From a checkpoint of a small image classifier.
Model: arch xception, norm batchnorm, depths [2, 4, 2].
Data: trained on microscope photos of single blood and bone marrow cells, 97085 training examples, 12.1 epochs.
Rows from block 3 of a small image classifier, named by matrix and row number. Rows with one number belong to one channel. Each number is 128 + 24 x the weight over its row's rms, rounded and kept within 0 to 255. All counts start at 0. Numbers have three digits each.
Before each channel's rows are labels from the 100 images, of 14976, where the channel reaches its highest value: "strongest on" is what is common among them. Only what is clearly more common there than usual is listed. The data: microscope photos of single blood and bone marrow cells.
# convs1: first pointwise conv (model.blocks.3.convs.1.weight, 320x320x1x1), inputs 64-127
# convs3: second pointwise conv (model.blocks.3.convs.3.weight, 320x320x1x1, transposed), outputs 64-127

strongest on: smear: peripheral blood
convs1.1:118146171129128096160122109085117139153150149120130163127139106111100094158084097107113129127134106100133115130141122147119135140172145088154135145133097120136163118155128129128064101113093143
convs3.1:145152106134148073139131131114136154149128105102113153136091132132108153124142130103105124136170162168132119114127096142159106103150136123183081099136110138126120135121134123113138113128115091

strongest on: cell type: erythroblast
convs1.152:116144129118153114097152098150118108101148161130085100124124157134125128157140114121104142106133132149147106116122103134115082104127167123155128158129132121151109161128120133112116090147162121
convs3.152:176118085132141166094164151142092136106149134176152119120132141100128119133155105119088115140122074146104156104089141112109121111133150105107112148087117145153124151118129114106150112155140119

strongest on: cell type: eosinophil; smear: peripheral blood
convs1.89:144088109154150169128134104133140073115132135145108097123167113114144134177129095136124157128106188122137139124155160123091099113162089122129118113107073104111122129176126138162107168106106145
convs3.89:137166135148131108109156121128115129129111135135134079108128156124115119125108101095082085098090118140131142113146151144119120154158104103154135126151086180089110117072118100097129126123112099

strongest on: cell type: eosinophil; smear: peripheral blood
convs1.91:105144138092147125151148142122147111133123124142139134100104135172115144061127128129154091105161124144136151144151135098118115095100152157148128156121216152108134153165127132112136130173165100
convs3.91:119041152169145142146128121133136126131161142113102157108136105104095105148154144112128205138100111155119151130176157146158119134119110129166141103158174101117114126147156148098092124137180130

strongest on: cell type: eosinophil; smear: peripheral blood
convs1.155:131120143107109186145056118135141120111131109121111120141131144124098128140123139141152104149119126103153115131158190150159131129132122115122133123109039137170136118088103150151118145125137131
convs3.155:151104137124129184157137144121135117098110106115137103114161124131109148101120159121100151135080151165124135120148120102146121125093095127112119100140177115135150122156116135168108137147148172

strongest on: cell type: segmented neutrophil; smear: peripheral blood; cell type: erythroblast
convs1.193:132152150116146159097155119166120169149129141161140091171096102166139114147105124118125114145132130114134067072137172137158127141141139118115146116096128108083126122099107139117133127151094148
convs3.193:151166132136099133155148129127059120132133109125091093152127133143123134142126132142128115171126087132133116119094148114106152114127161116061106121156162089165113120117113122148111122105147143

strongest on: cell type: eosinophil; smear: peripheral blood
convs1.125:128145145168146158145108101125185140138126126111134151157174139171180125123098123152171114146051160093131135115143079125126106120115110150136084125132091113193160111073093131123108139142148103
convs3.125:060104144114130042138160132150110123106109099126134159126106172162159153108111121106162107144135116142119124108147123144112137103153106151120148137136106110107112127126126139119084126096136151

strongest on: smear: peripheral blood; cell type: segmented neutrophil
convs1.138:127129085104067145153136098110125133107180086143114104123125109112181166158125117103106100130145111155090083151161147139122158119114136168170164101135154111108152113145154074194115137118103090
convs3.138:121086090137110147113130155115106112106098110131140089135142119126135124138148117158137164096122144129114124159131120139091153119128091132136150142066118089150140124111161109155141133114100162

strongest on: cell type: erythroblast
convs1.141:116118133123138139142179112099150113114139123136146080132120125135168123139140114150140116128163116133100158121143110174136143124129067133129202135114137136091116137108169112174135140088163142
convs3.141:122148089119107118144127130133099096152119116077110137151145165141126094089151096133137140114125137165126126133125145166101135156131127132122151141122171108081112090093162118141134150114130160

strongest on: cell type: band neutrophil
convs1.164:102142096158158146109127133170158163152144128159157131199123092137122102108108139121106118132068157130127177129106123131190116118143167134136155098111147190108135132173114115133118143120159089
convs3.164:096138148158120092154130097117129123135121161206123137066129115108117113117119125108137108135141114128170138139126137126142163124147127119128129097096113130155125105133133209137144168142097082

strongest on: cell type: segmented neutrophil
convs1.44:113116135095088129133116122107159132115091132117100104091148134099183125116136133115088130117108144102114119107089116105142130141112128187130106124146132145105176101170132119105151124128137152
convs3.44:120132159110137156063131158124116115117115142150151122113145093108151131142107114150113063143151141121176175140109089106132160133147104135128151165139132112137104122147144155138056138108172139

strongest on: cell type: eosinophil; smear: peripheral blood
convs1.26:135166129102111103156159167165125102145088147189108130081131134165165144155163099146133097144117146113147131145111146119162144094119137163179123134123189122098151084149094125103112103066122122
convs3.26:100171113110199223127139065164134135130131092132135119149130166123148123207152099110132153156093100110138121113129160107124143137093135121117094130122145126148075147090109140084141097146112151

strongest on: cell type: eosinophil; smear: peripheral blood
convs1.226:140110112145131109137076105106156112178126142117119169128146136156104115131135118118096115162101092133148135128120120135125080154138178165158104174107072080172103131104101126133157131126165140
convs3.226:120128111116146136145125109137107122103094076084107156125143118145100168153141118102139120139111108180116113145159121143111119164117140093127145136112191120108116157131115143089110144186145137

strongest on: cell type: eosinophil
convs1.43:128158103175150108131123120117117107182156153100121131160138128129149113104080101134135122127096104112096170117119098130067188131132167124125118146090124152126114140108104096116141137141136145
convs3.43:137075145117121111108151160157110146098104101112141143117128146147136139135117121132124092127094126125133108139160104104106111169130121104149111129130122142096135137126141173126124109169082158

strongest on: cell type: eosinophil; smear: peripheral blood
convs1.11:125137147131088158121138100137167116108134125172141133156102125140169102143067111158166137111136165089128144094123148142164099102155113121115165137139135187158131125151158094113143155146146113
convs3.11:149107142103160143128146145159152120151141146122125123164092138158102130122118132117155138094136124189125114137111169096125157082138126135140125137128133112122109127137094162135111133103131113

strongest on: cell type: segmented neutrophil
convs1.158:096124085101185164102111100155119165138137167129116113119131097126089141093125110140140103104129132149069113113149141147134127132087155143133096130098098107090150130145150128121155119135153112
convs3.158:141160137143134133108140109098133159161108146147112108113143118130145161105086130164115128190162139149125160103137137141149124127132120079175111122154139122132129127144089134134159131102128144

strongest on: smear: peripheral blood; cell type: segmented neutrophil
convs1.169:150129097121103133111112163113080171145121123158121071064138156087159145188097142086127106107118107128125132153164123160107104141117070124149145105143117089115151125098140082113113172144118165
convs3.169:138099100161107126107119115135133140090125177086094117149160104147118151167128122164145149178164161158117122148165139142091174131118095134093169156089143143144116162135141134167127102112132106

strongest on: cell type: segmented neutrophil
convs1.311:157130133119185104063101143145147114165162116114106148131110152138128131108162113112129131144127106139089155125124110119121109116112137093149146117122103162127131151135120115119123142117112132
convs3.311:113121105160159118145132130137109151123127119149138141145161117136117125110092136109154141126116108147130116143112070104143120066136066147141167131154153124104133135146148113155142152162103112

strongest on: cell type: eosinophil
convs1.219:089125097158115118151143089079111150131181146144109133161113110124133104128108132125144124103135136083135125137148137125143120134166161141112124149122154116120141149184139144131137154128129169
convs3.219:174129166149104061156167111136150097126123122092158105138146077086105125140195146113149136083153142129134132100167125115100135098130128159127127081112119167124105122116139103124112153123109134

strongest on: smear: peripheral blood; cell type: eosinophil
convs1.261:146100092150148113098118151095123115135141123137137116111103127129138169115089121142164134149163108182133126089141150130101107114134144138112131104103110103096132142140134126136133134149102111
convs3.261:125175121099120139141136136140132103147099156085109156080095131140134104176149109151130150118123133146079136122150158132156113130118115133100131119108132136099055110129104136143135103120146107

strongest on: smear: peripheral blood; cell type: segmented neutrophil
convs1.87:135138145133123150126088116135138095135140140116131113119072120112098104120059106140141119149140119097131148171146119152080129148124099133117126137096156167142133103121080110113125123163123148
convs3.87:152123153129123142166163115100131155144118101102147169130135143096130125104099156112127128171094113143146116139128117130138142113147161132136149103131116131115129123156076118093108138124093119

strongest on: smear: peripheral blood; cell type: segmented neutrophil
convs1.189:121128132178152163135172127178105100139085159124115139126154123104147129133142168109141107156135151150138132128122141152073131111139098140153132174111126103136125145106137145119192158155140113
convs3.189:145118172155134137142138111107188154150126104132140125127149122159083089110129110140108117120119122100162137107101103149149074084132102126123169154143132144106161144125137071107155079097151150

strongest on: cell type: lymphocyte
convs1.215:100117108151137082136118134154156143135124149155110087150165100093119147096121132141120118142140143125145172120140151115151093122122144147100125136179117208143126115104123125116138110129098123
convs3.215:125112149125144118115143172111122140121115148143157146112120129120124164105177067122138128118127110126159113107168102152121128162098092156153183161121153097113097141135102104124178098135114136

strongest on: cell type: segmented neutrophil; smear: peripheral blood
convs1.33:112119132159138127121096091120121129118085130128125138109140112134100073134148119146143160141215125139142098142135122156126135104111080081102156132157085121100111169135131117112145129124152107
convs3.33:089094112148113127107107128144156170125112126114138080118165133127136101111142106112138122107147151110107136118117122144154134090133131106113110083121137095132133138114088140133118086127113122

strongest on: smear: peripheral blood
convs1.130:134134170128146130105135118119126155116074151121092143139171135174127124112166139136135142140171130140113128095122189102153125115102135137112111177116117142128126110124133152097090152127150164
convs3.130:134076091098120118120124145143138130124134128145169136128184158117127085106140085135172151174156130146126119123088099121124152153077105132134157135102103113113138075125143163147151116130102136

strongest on: smear: peripheral blood
convs1.51:107123098135100133167144118131169096130147122127134111177139110136131125175141136103116095099098158103157110146114123095107130123115119140111174106145111147084150119114150114108128146151103142
convs3.51:118121127120121128187148140106115091138148103158145097138119107112091121097109154116148108132138132139150159102101089138105112066108094125167155119148106105127156121131128114109152147120090148

strongest on: cell type: lymphocyte; smear: peripheral blood
convs1.241:110143105140146108106120115128092117116153121187123099092101122114130158164117165127145127132134112143148113081137148124121129135145090083128159181124085162148117116142122128160100082109158102
convs3.241:150123184110133138106113160126103127161111130129116105107120157130119100139175120087089105090141122137176133142132105145128099112154129186108116148137163125116111135164141133142128129126120158

strongest on: cell type: segmented neutrophil
convs1.76:156119177151138124137165116110166100103094148145115139092131144096152134093158130146152137157129128142154113075122120137107061102093126139109109085121152146159125143140114167150139121124122143
convs3.76:122116161117138159168080138112129151136134129118111076082139092107146149119112139159162140110123147119108111132125102128153113117063128067110098146127138120144158146171104139111120110125118112

strongest on: cell type: lymphocyte; smear: peripheral blood
convs1.153:089107105126120131140174146121074125134113155131162115124135125154116119132146168166141138081134159136114100095142093133108099122149113124126113100093112131106091154120180119111149150117188166
convs3.153:158109134117164118150101094136142088139155124144116135140133118152123109126113133122184131115133112151107118112135152140105124124174162108117122112136111112147115092071105147115133103108170151

strongest on: smear: peripheral blood; cell type: eosinophil
convs1.35:134118161126154123165131126121141103144140134100153159172122142138111122106094149124151117105115136144151158117128126106119138112134115103155136137089094140131141113137116127123156091114114092
convs3.35:153149096144125102120071136119115136142095218115159117129116142153132132141183112115098133155194174135121102173116114146127144130114123121073099128089146108132107124133111118118134109130093134

strongest on: smear: peripheral blood; cell type: segmented neutrophil
convs1.112:099112122152137115139108116158074113122156161155105149103111126107121100164162128116131148100150099134163089089139141146130089146108125179137134131093108151159094144141107152114129096108154137
convs3.112:114101126167119096092089145131097166126134111139166099154131126116151152160119149140113131142126150143155103166125124166139111126126126119118100146138129134095161112128121131134135185127117135

strongest on: cell type: segmented neutrophil; smear: peripheral blood
convs1.9:165171109129138123102146105138156073148148131164115145175123098080117143097116094145129132120110116097136134084116136131130151157113092141157119135091128111078121151113165143161112113110098145
convs3.9:128106143107133166132108110149105132153114131087157128140133084109160141108108081105090130134074107168099131120120136149143104169157126150142118142119128125134113122123141109123146150149152115

strongest on: smear: peripheral blood
convs1.145:092124118128124128141139096114124148134136127096129095096126127163079135149146110119150120133109128161081139131149124174108142109151160177147155125146166153122120132109167138131098133132147110
convs3.145:095103137138151073119153146124138115131109137087122110132125101136150143138135119093080115182126131084125129123178150091163115102121144124134137137104104113170137092137109129103137135167116103

strongest on: cell type: segmented neutrophil
convs1.248:121144153110130124108132115104109145138139155136174129188115128119118104123125114143128152117082133129116133111133152122166131157145115111123149153123159160169093140121125130141085123118132120
convs3.248:101127137110108141147116155132129099146153132078129109152150081128131123146126130113112138073131088143118090124131091116119082120148136106150147208144142136130180153125102108161103120130112174

strongest on: smear: peripheral blood
convs1.97:134128163114134118110158123115156105122139156110166147139138127148134121102124103108127109115078144103117137100094121099130164147135106118144153148110128119146166124132100084127140124146179122
convs3.97:086154112140148115165135139080092128179129084099123102115100131121127150118113146152084126184142136126133087152113128133106150092144147101149125133127151111133141133130116098084096129116145137

strongest on: smear: peripheral blood
convs1.268:170109117148120098123127122131114117121137144103130138120177124074096072129130123126148087120098157129125129109103104134169166146124167099138130130128146161082121135159156132139152150142090118
convs3.268:107115122141090113059117122116155140122084094142102149168115140142128087119121098132081114144118179099104112099152110129158150095128129147139139127126105095097111122154148175116105132112106126

strongest on: cell type: erythroblast; smear: peripheral blood
convs1.95:124086108108144129124141128129147107169160114082161133136155149129127066135121157094139136129120145130149100142169161091096157089139127142139153129126132151159168105131112137116119131104149109
convs3.95:103170104126115152126138151136162143143118083141121145109093121117149101158121158116131149110120156132144158122117131134087152127060190157131114126084142145120141095083163125157098100101154145

strongest on: cell type: segmented neutrophil; smear: peripheral blood
convs1.263:084163131146147126122123140137126114104162107145138169134123100111117126141106148144161112102124165124110166126116159113129130130082134140107072116110092137131122169158148103111151125141115146
convs3.263:117159162119113142142096140156168135141099111126146106102167145126123163142122150119097127111119107102139121107139120134130133167131124084119139136143090102119102127149115186134100161124148109

strongest on: cell type: eosinophil
convs1.25:113146109137100123145147105122119134152163118116113135151138123116144116112121134129099081162122127117105121154128085153123180137093132119151139139129194112139164149149086118121126101096098128
convs3.25:120124142159140148112119108123112186169132167144195140133128114141155100117154166122126127111155100131138145119105114141159137123146116109155102088111143138149125102075089128111095064112122152

strongest on: cell type: segmented neutrophil
convs1.34:142164095117140100119083147159133132176128121113189119117093141107091120152104155158131116113105136130123135146142143141120089122135119133147148101112104104133077171170146128146127108080109128
convs3.34:141126108116161145128169122115137120138139122147138128107143110129115176166121068149136115102132156073123115140123110097119129112156131165092116135107125133123151159142136071158144059132071129

strongest on: cell type: eosinophil; smear: peripheral blood
convs1.27:178134069151175117151143113122115104134132162131112110140100177115128063129111096124103119111140133099113127124146098133133150135130103110119116191150105137160165142138113146148109135127145164
convs3.27:122143155131136143122144120097087109124147092139087157097146153152141138148162121174123145143117088179147117170122115152107142119146110119132124134129130116121083143129151141119128165122125132

strongest on: cell type: segmented neutrophil; smear: peripheral blood
convs1.124:093127113114142166112148075139087157117137116139136138138160128167103119138111125153129129135132108124133134145050130127171104125120141133124165104095101141097147116103113114125136134136131153
convs3.124:140130187121167145190181116105070070108136123157150099109153115120118132125135144121097133150152133143115113124088165144135164142131139110140119087090115157124128129128111129117132115116136152

strongest on: cell type: segmented neutrophil
convs1.209:143109172120158094101075174106137152137143128111158137157166124150113098140155107106123117156127118149131099122127166126127157142149146137141148162132118149133117147159124139157153119191133120
convs3.209:114148128123108088121121146051140129119183120158145127149112146142129128086130135155132137112144169094134091112138126133143118140118102094194154130146114125164084125107157114126126149078134156

strongest on: cell type: segmented neutrophil
convs1.256:141091144130148110161097155143103133125104101126166115127139151113129118118143090096139141172147139068132117178108162108159163118117111119131120137121072122091140113142136133101124120138144145
convs3.256:148169168141099135104159124135111106173130146124181115141123111103108121115082120136109076188126143123114127156145147134153143157156127146135128137091104148167131132118110107133083089155115095

strongest on: cell type: erythroblast
convs1.300:145165167109137108164147119105131103104156108117120139141130125110148135106152135156119134145152129122133136171129075152083136102092120128113143104158130133090121163122140152145184090118159165
convs3.300:139132093122162159099089138106198163184101097115158125101145131121125111127118171134102158162136128108140142108148139096139127119105165136149144143125159117109125104124121117128142113118138127

strongest on: cell type: segmented neutrophil
convs1.260:113148080105126121136095149150119137143137087097116132137146111146142130140157113139119144169135156112093110168121136111105083166204148126133135151143159120161070128130119127167149129140143116
convs3.260:159112118126121167146174126134121107103128169107101172178152145114135104116098136159172159106146150120113122163120126110143085150105183133161098149137143150138136094112164119181132144135060110

strongest on: cell type: segmented neutrophil
convs1.243:155111134119139123157146089138144114135178112147128107146050122136142115140146159142129120118166113120158106164083081139136108081124110100133136121131072131157156096116114161128161139090117106
convs3.243:141124139110140141076113119107137104122154181131155126132117137143158128105087130088124119125155117131110104170104159081114090118153158144143151141135142104153156103112149136103148116141136139

strongest on: cell type: segmented neutrophil; smear: peripheral blood
convs1.258:123110112147141131117108147118141048107119114163121128084135094144137119089104152124161105130127110110104120168128126141112108142147140123144162063128116095143124128108105141088118135166133117
convs3.258:160104119127131136148149142147132211099136115124108129089127121086175129155145149132079133110145104122141161131161145162138074155091132119141134132128131139084098163151124134132160136121107087

strongest on: smear: peripheral blood
convs1.73:135126139183131109131086138132139157134112135121098133179174125162167131152145114133136119105163156092127084145106098130122080120182152081145099123139156162116150077129115102145110098109111131
convs3.73:226155103126109129038118142131149117101116098117136133073089105120063131121166126112092103093129126103171114168085162138119104119138070129132151090095099150102145107117095109098118098137116099

strongest on: cell type: segmented neutrophil; smear: peripheral blood
convs1.208:127096153140127097141141108132157167135119111144117128123086110109157134129127115145106107136144159118177125125119113140144151144132150162130108137148134119129117117105134111132165164114128123
convs3.208:105107149118149113149143163146082147106146155128140120084115165115149165136141148111126137163118122124169150131139093134183175145131118118131161119136124098152130178117137147133138143173135147

strongest on: cell type: erythroblast
convs1.210:108086168123131123108209122147113127158143146131122155128111109154120114152172115143142109082154163146066122092142117136118111159110091126106120136112105190140090146147144135094166133133117143
convs3.210:101124145129149146121115116151106145107106138154148104111112131120143174125122133097134139126133139145096142130102094161106158109099127156122137158136142128170129120134142139126161139126140122

strongest on: cell type: eosinophil
convs1.148:112095089133148121152138159128107141168159139126102162117123161140121109085145111089127145124126134086150120085120151114119138108096116117147144108124139140112135147116103129112108115148136114
convs3.148:127112114127100075179152153104118175129150129156138120089116139122119129141156126111078131166124122121077121168129090131076121106118134123158122159158092103082141110138162126126123116114142143

strongest on: smear: peripheral blood
convs1.291:151125105086186100120158100054098132108134088114121111189148165171100131104114149145083130143119115092091109133133146132157117147148109135145121122109097131125108154128123124124116132105142117
convs3.291:137088117160108124138107128121107093138158135130099165154105163077127139153115107101132110081162130203115098163138141121123110105136088163151135132130121089119188125130151114123153156168105190

strongest on: cell type: segmented neutrophil; smear: peripheral blood
convs1.162:112133120138114126104152119129109085129097146122081126138113119111129071082132157147123125134132141112109127126105099095066122123125119082106142096160139138156110101116136158152123150137138154
convs3.162:095109107112167165092187102138106157123127152125150127180135184138111133124148180110092103121112080137176137102127124153139136117092141132113108106147128109114109183102129106116105107085150153

strongest on: cell type: segmented neutrophil; smear: peripheral blood
convs1.271:128119136114122113092092136084141140106135143131156106140122152139151157186088160128113108161140140094110122099121146129164108122142119156117146092140104107121126132107108124151150116113133154
convs3.271:107110120100144136121131113131146163129106126106121144098132159151112125130126150138120113138114117139144128135105168133107141105104149147109125130093077109113127074136101127068104134153130099

strongest on: smear: peripheral blood; cell type: myeloblast
convs1.203:127132134153119112130155148111188120119096123098101152155122129113169194127108112129137180147101157117081139159142163152127120091140160175130122135160103074118098153162138099164122137124187113
convs3.203:168121146127176117145154135121141155116124102104115106150130107137139154100088140143118172122093129118097144155157140169121149128112127157159091086091132155127162099164167107148110126146111140

strongest on: smear: peripheral blood
convs1.294:117075089115155138091151106141142118148112116136153138147109109159114105168112133124118125116128148148132111116094142134106132166124102123127103168121166093134102102131093102179137123120108107
convs3.294:100107146174134122124098090164157135153129132166090132143107165146108098108132128118146155108115104130099089112133130128129153122139171151117141103089133125131114126134104122167148075089125156

strongest on: smear: peripheral blood; cell type: segmented neutrophil; cell type: eosinophil
convs1.139:145110156143126094122146156131133100148143143128141170109108117129123090130163121104160110109059130092141101141136164155103144106160170076152084123130122156098143167131155149146108130115110132
convs3.139:152151173136152145148137157101176124128131151098159144156089171163081086153132095159102132132077128142121111154127103115148102104103134135116161146110104157081120133125130134120134103116146135