From a checkpoint of a small image classifier.
Training: soap at rate 0.0037, 9200 steps, batches of 128, held-out accuracy 89%.
Data: trained on microscope photos of single blood and bone marrow cells, 97085 training examples, 12.1 epochs.
Rows from block 4, named by matrix and row number. Rows with one number belong to one channel. Each number is 500 + 40 x the weight over its row's rms, rounded and kept within 0 to 999. All counts start at 0. Numbers have three digits each. After the name is the row's rms in percent of the matrix's.
# convs1: first pointwise conv (model.blocks.4.convs.1.weight, 320x320x1x1), inputs 0-106
# convs3: second pointwise conv (model.blocks.4.convs.3.weight, 320x320x1x1, transposed), outputs 0-106
convs1.257 086:513558531473484536469577481540559580521531508504490457477526413469460506503485479484573545554538550543562506531531470500563519525493519542510472492518533445504544509492515458483414443536501479450510560476541555501465429497513486517568484487452451485465531512545523520517457555563456443532520452516500506511521489480493463
convs3.257 083:507486468475500470457561574479484521562509505483517548511531524499524461475561490456530493491497495494458506542466538417473526487453488514478535495478490481480485471491478506470474443484529500551513471481563525532526494526485500552523517500547560461479536467455536465484514514479479601593571474588473457492440558487436515
convs1.258 097:544489502516461450477472456537474491541433394479461492498535453487495464541453460571413462526479485547526493358426549520570503497513576465544518476461484491521547497525489514523500537472506487447456519523530479593549525534552522403551501472524485530502511514443558486545554501536543476534511493517550555580510507497518571
convs3.258 093:500490514519486523538490474589533446530477533408534471523508452470485483508517517448529570546553503487500523500469482521465418463482515533498482575418506468516466539507497577502505472555520556524455522506469471512490486504511541432453529443506520444462466517566524521514512536525476440508556469496494484502529428488486528
convs1.259 098:502496495521476454519483504464488476535508547537538468493437516460500537529524456527546450555533503419523535485474530559453549464415500446481445518453423549455589498491519441538515486495429482453452469470546419536547471553496490470474439583529451477476439423498583515542465447535468537559452559566482498539450474498473491
convs3.259 094:513473474503434485490501595481483486490487464520632527526515538519476535552496511542490479504502537392483407512543472458475512447487533465449515444530546504524505497502527543504541442499487483517474507437439538518537433488531517423536472581467549511553494515419449480538453525427509471553493576515480471566474491535498490
convs1.260 116:517462536543494491521530503522508492548491505548427478556536477490474536519472528568503458503523567469492444503506509524429417504507579479503480541512500542469427522488483576546505496558477525538491509406485507466519495551525480544579593549497503408541484490473480506460479509481500571502505504428499476482438456536468496
convs3.260 113:560571481462545487459504520501501564576523507463461552567529591458524417466544495522497483521532480497510482465525439514482512529508528527522522452472536500603459527500490490574517548486487536547427486465512473546588529444551497538505532577464483512487458494462516529540495535494511383596451534487543553521539481510517524
convs1.261 108:447442531555602439540501436580497515457504492448422502525516518540531460517514530464513474524496507489554512520484543458529465452510469555507458499438478539517533450484505539454476569442526552466519544480501494492547506522452513532517453484507539480536507486547533463493494444518485462485554422505515506509529382479554502
convs3.261 102:426487621517458462498447499472488371510498459522498448566510482509447619548485503517463428492420527471436426480460482477560496509521519548520471520540541566506496522497501522463473523553605516444508523522454507464505481493488483489487489483469501481550470490436514534542494483468550539456527520504535515496485493525473572
convs1.262 097:646506497538509496486482562518554460547426493528463531517535504509515477501547452453519530554506508498463524455584521460465537502429547517498529504475460492461514452538487487487561463558563487467478558575527513504530513448569483481506502464461480526401514531427503509523569441493509487470493501459470511521466483562491559
convs3.262 090:493513481495460503507526469471474465538447501511510452439503461490517503453575503458545515515488558491561452458547507515470524445466406453474467496509514477464526550615530373595473428452491474515488468522498473526564546521424540490523489516537477475487518477439545457557493469531480532506469459459502480515548439523537528
convs1.263 093:549541463521529532460515519443514466425492463558480491477430558499494491533548485400500450466484565482508519541438492443473540529431456506469546514394442480492536483434503496486457536568492498493457554510477482447485438499429506439597468547496460555503463545495506464455508484513551612527525430481506479481518501483499500
convs3.263 088:490591539500545523476471450514568540478478483480520491566508518509545539554488473474522504495610521524530506495479583528496538439555458491473531491522511522525475515494549522471487561485512475465508452561538512508538499502532542540505543434486475574466494408500575588493472463518529536539473508548476473518488596439537492
convs1.264 096:545449502564512479549493498501478499526467556540512528554506500551519458512480479468627464517513385550506506512517470518482459500452529500444517553492524590475514484518526527524481512555489515497542488414536437466465462524513503461529459433456507486465495569485522414522479510430595434450479455507429509513532499574482474
convs3.264 099:563486559503538518508460460433405585480477451488551448447513462441502509520475481495555551538521516460494500475545549550549488451440443499467482534584502511554525424488542593460552537491435498459544482448536442471493513606429420512538468476526524521537504525580489465486521498563545506465573496528501546498446533489530486
convs1.265 106:526553524496479529522509549463594446470419544400508534470495509509492501557458496494497474458535498521459473477498481477568518528460525499513532525476478491593482513484459560498429414467553565562478467511513480530525458572475455502500438477491493533491480530544500528437519458552547495535502485558517513484458494522414427
convs3.265 116:472488501434467560486483575435498496524513551523458581411481517510521469494487529494473480533527475451549392497476517490482424519532517506534557495493487469444561502506486493489501511445551471502538536512532456496515484506468465455508513452533493516514445513498434489499514481425487578503543453531506535571459509452489490
convs1.266 095:490525514464523456537520482478462508515485578445536479539498464563533510501487487435473522499504512504421544537515444545392487528555538500524522583452475466551452521458502529467529506444543543484500532514483509529473480499588495427513418530515472507495577503470486532512490477511488568503512545488537468479484534479519482
convs3.266 090:479584506547475555498471443443511489462490541459531510477480523520504508516517442518470507437533433546533530473462410529466509481521447494459535488483516529504543444474480506500502446512464578557554425497524553562490568532564455509489544551454494513460484540528517422582412534495533463536542515552544514570488527431515437
convs1.267 098:495533531498562465464536492504510460405505465461546488579495551497501478516417461504558551436595529512481556491472488496517506502535472564480505447425477388536474526526489508550501494502501473464521436547504469480512495552542534531495526531529579538503511550474506514495501428511501470424470560529508508487473516496470552
convs3.267 088:518458507538490523467521510506495471542560468475521455574491568486435511556500533495466547484532569529533522567529450498510520499536476574554541414526485540534398388470429502580516496443489572479465525464592509502420549493542528487491502464567496519488497665478524458527484552545503481459482501505561438534535529524470488
convs1.268 090:526468492491455527494503490455521545470520506485535500545512387467509526477482479484514475482426461516530530492459574440515441527507520481488555519588488494517498510511387523421462523518526462520510478485523433572495485507555503480443510544455512545425527516487480495517491512506475559461464535571551489506561553526482549
convs3.268 090:547471516501485570467506537585465594468465511425591487545470546509441499489474468484495571531533450427492511470508544525507564445489476515458467437462481458488477487487524582463476472558505433523475511495554522595504454494511540443526486512593428501492559496490483513546467505475497477448486580514479543536469467476500505
convs1.269 094:508400516407484582539492479498512534504415602534546518491567549504515514490618497474512450544580533400442489516474512473444516501477499507546479510428538533508536488385457551499424477521471549509549527465462471483499563475478481460462524512465510510429446544508475495436530473494479536472498438498500526510546469555495524
convs3.269 088:504461503472571456470458516556445514436526505500525473460449448495509548479520500477488643514504490489480497532459495452529489461495495515508462483525484546569561486404542489477531473499518519515502450551454504409572507555533546481490406483456495518548497449447534425511507496524479502431477439440512517460473471507520465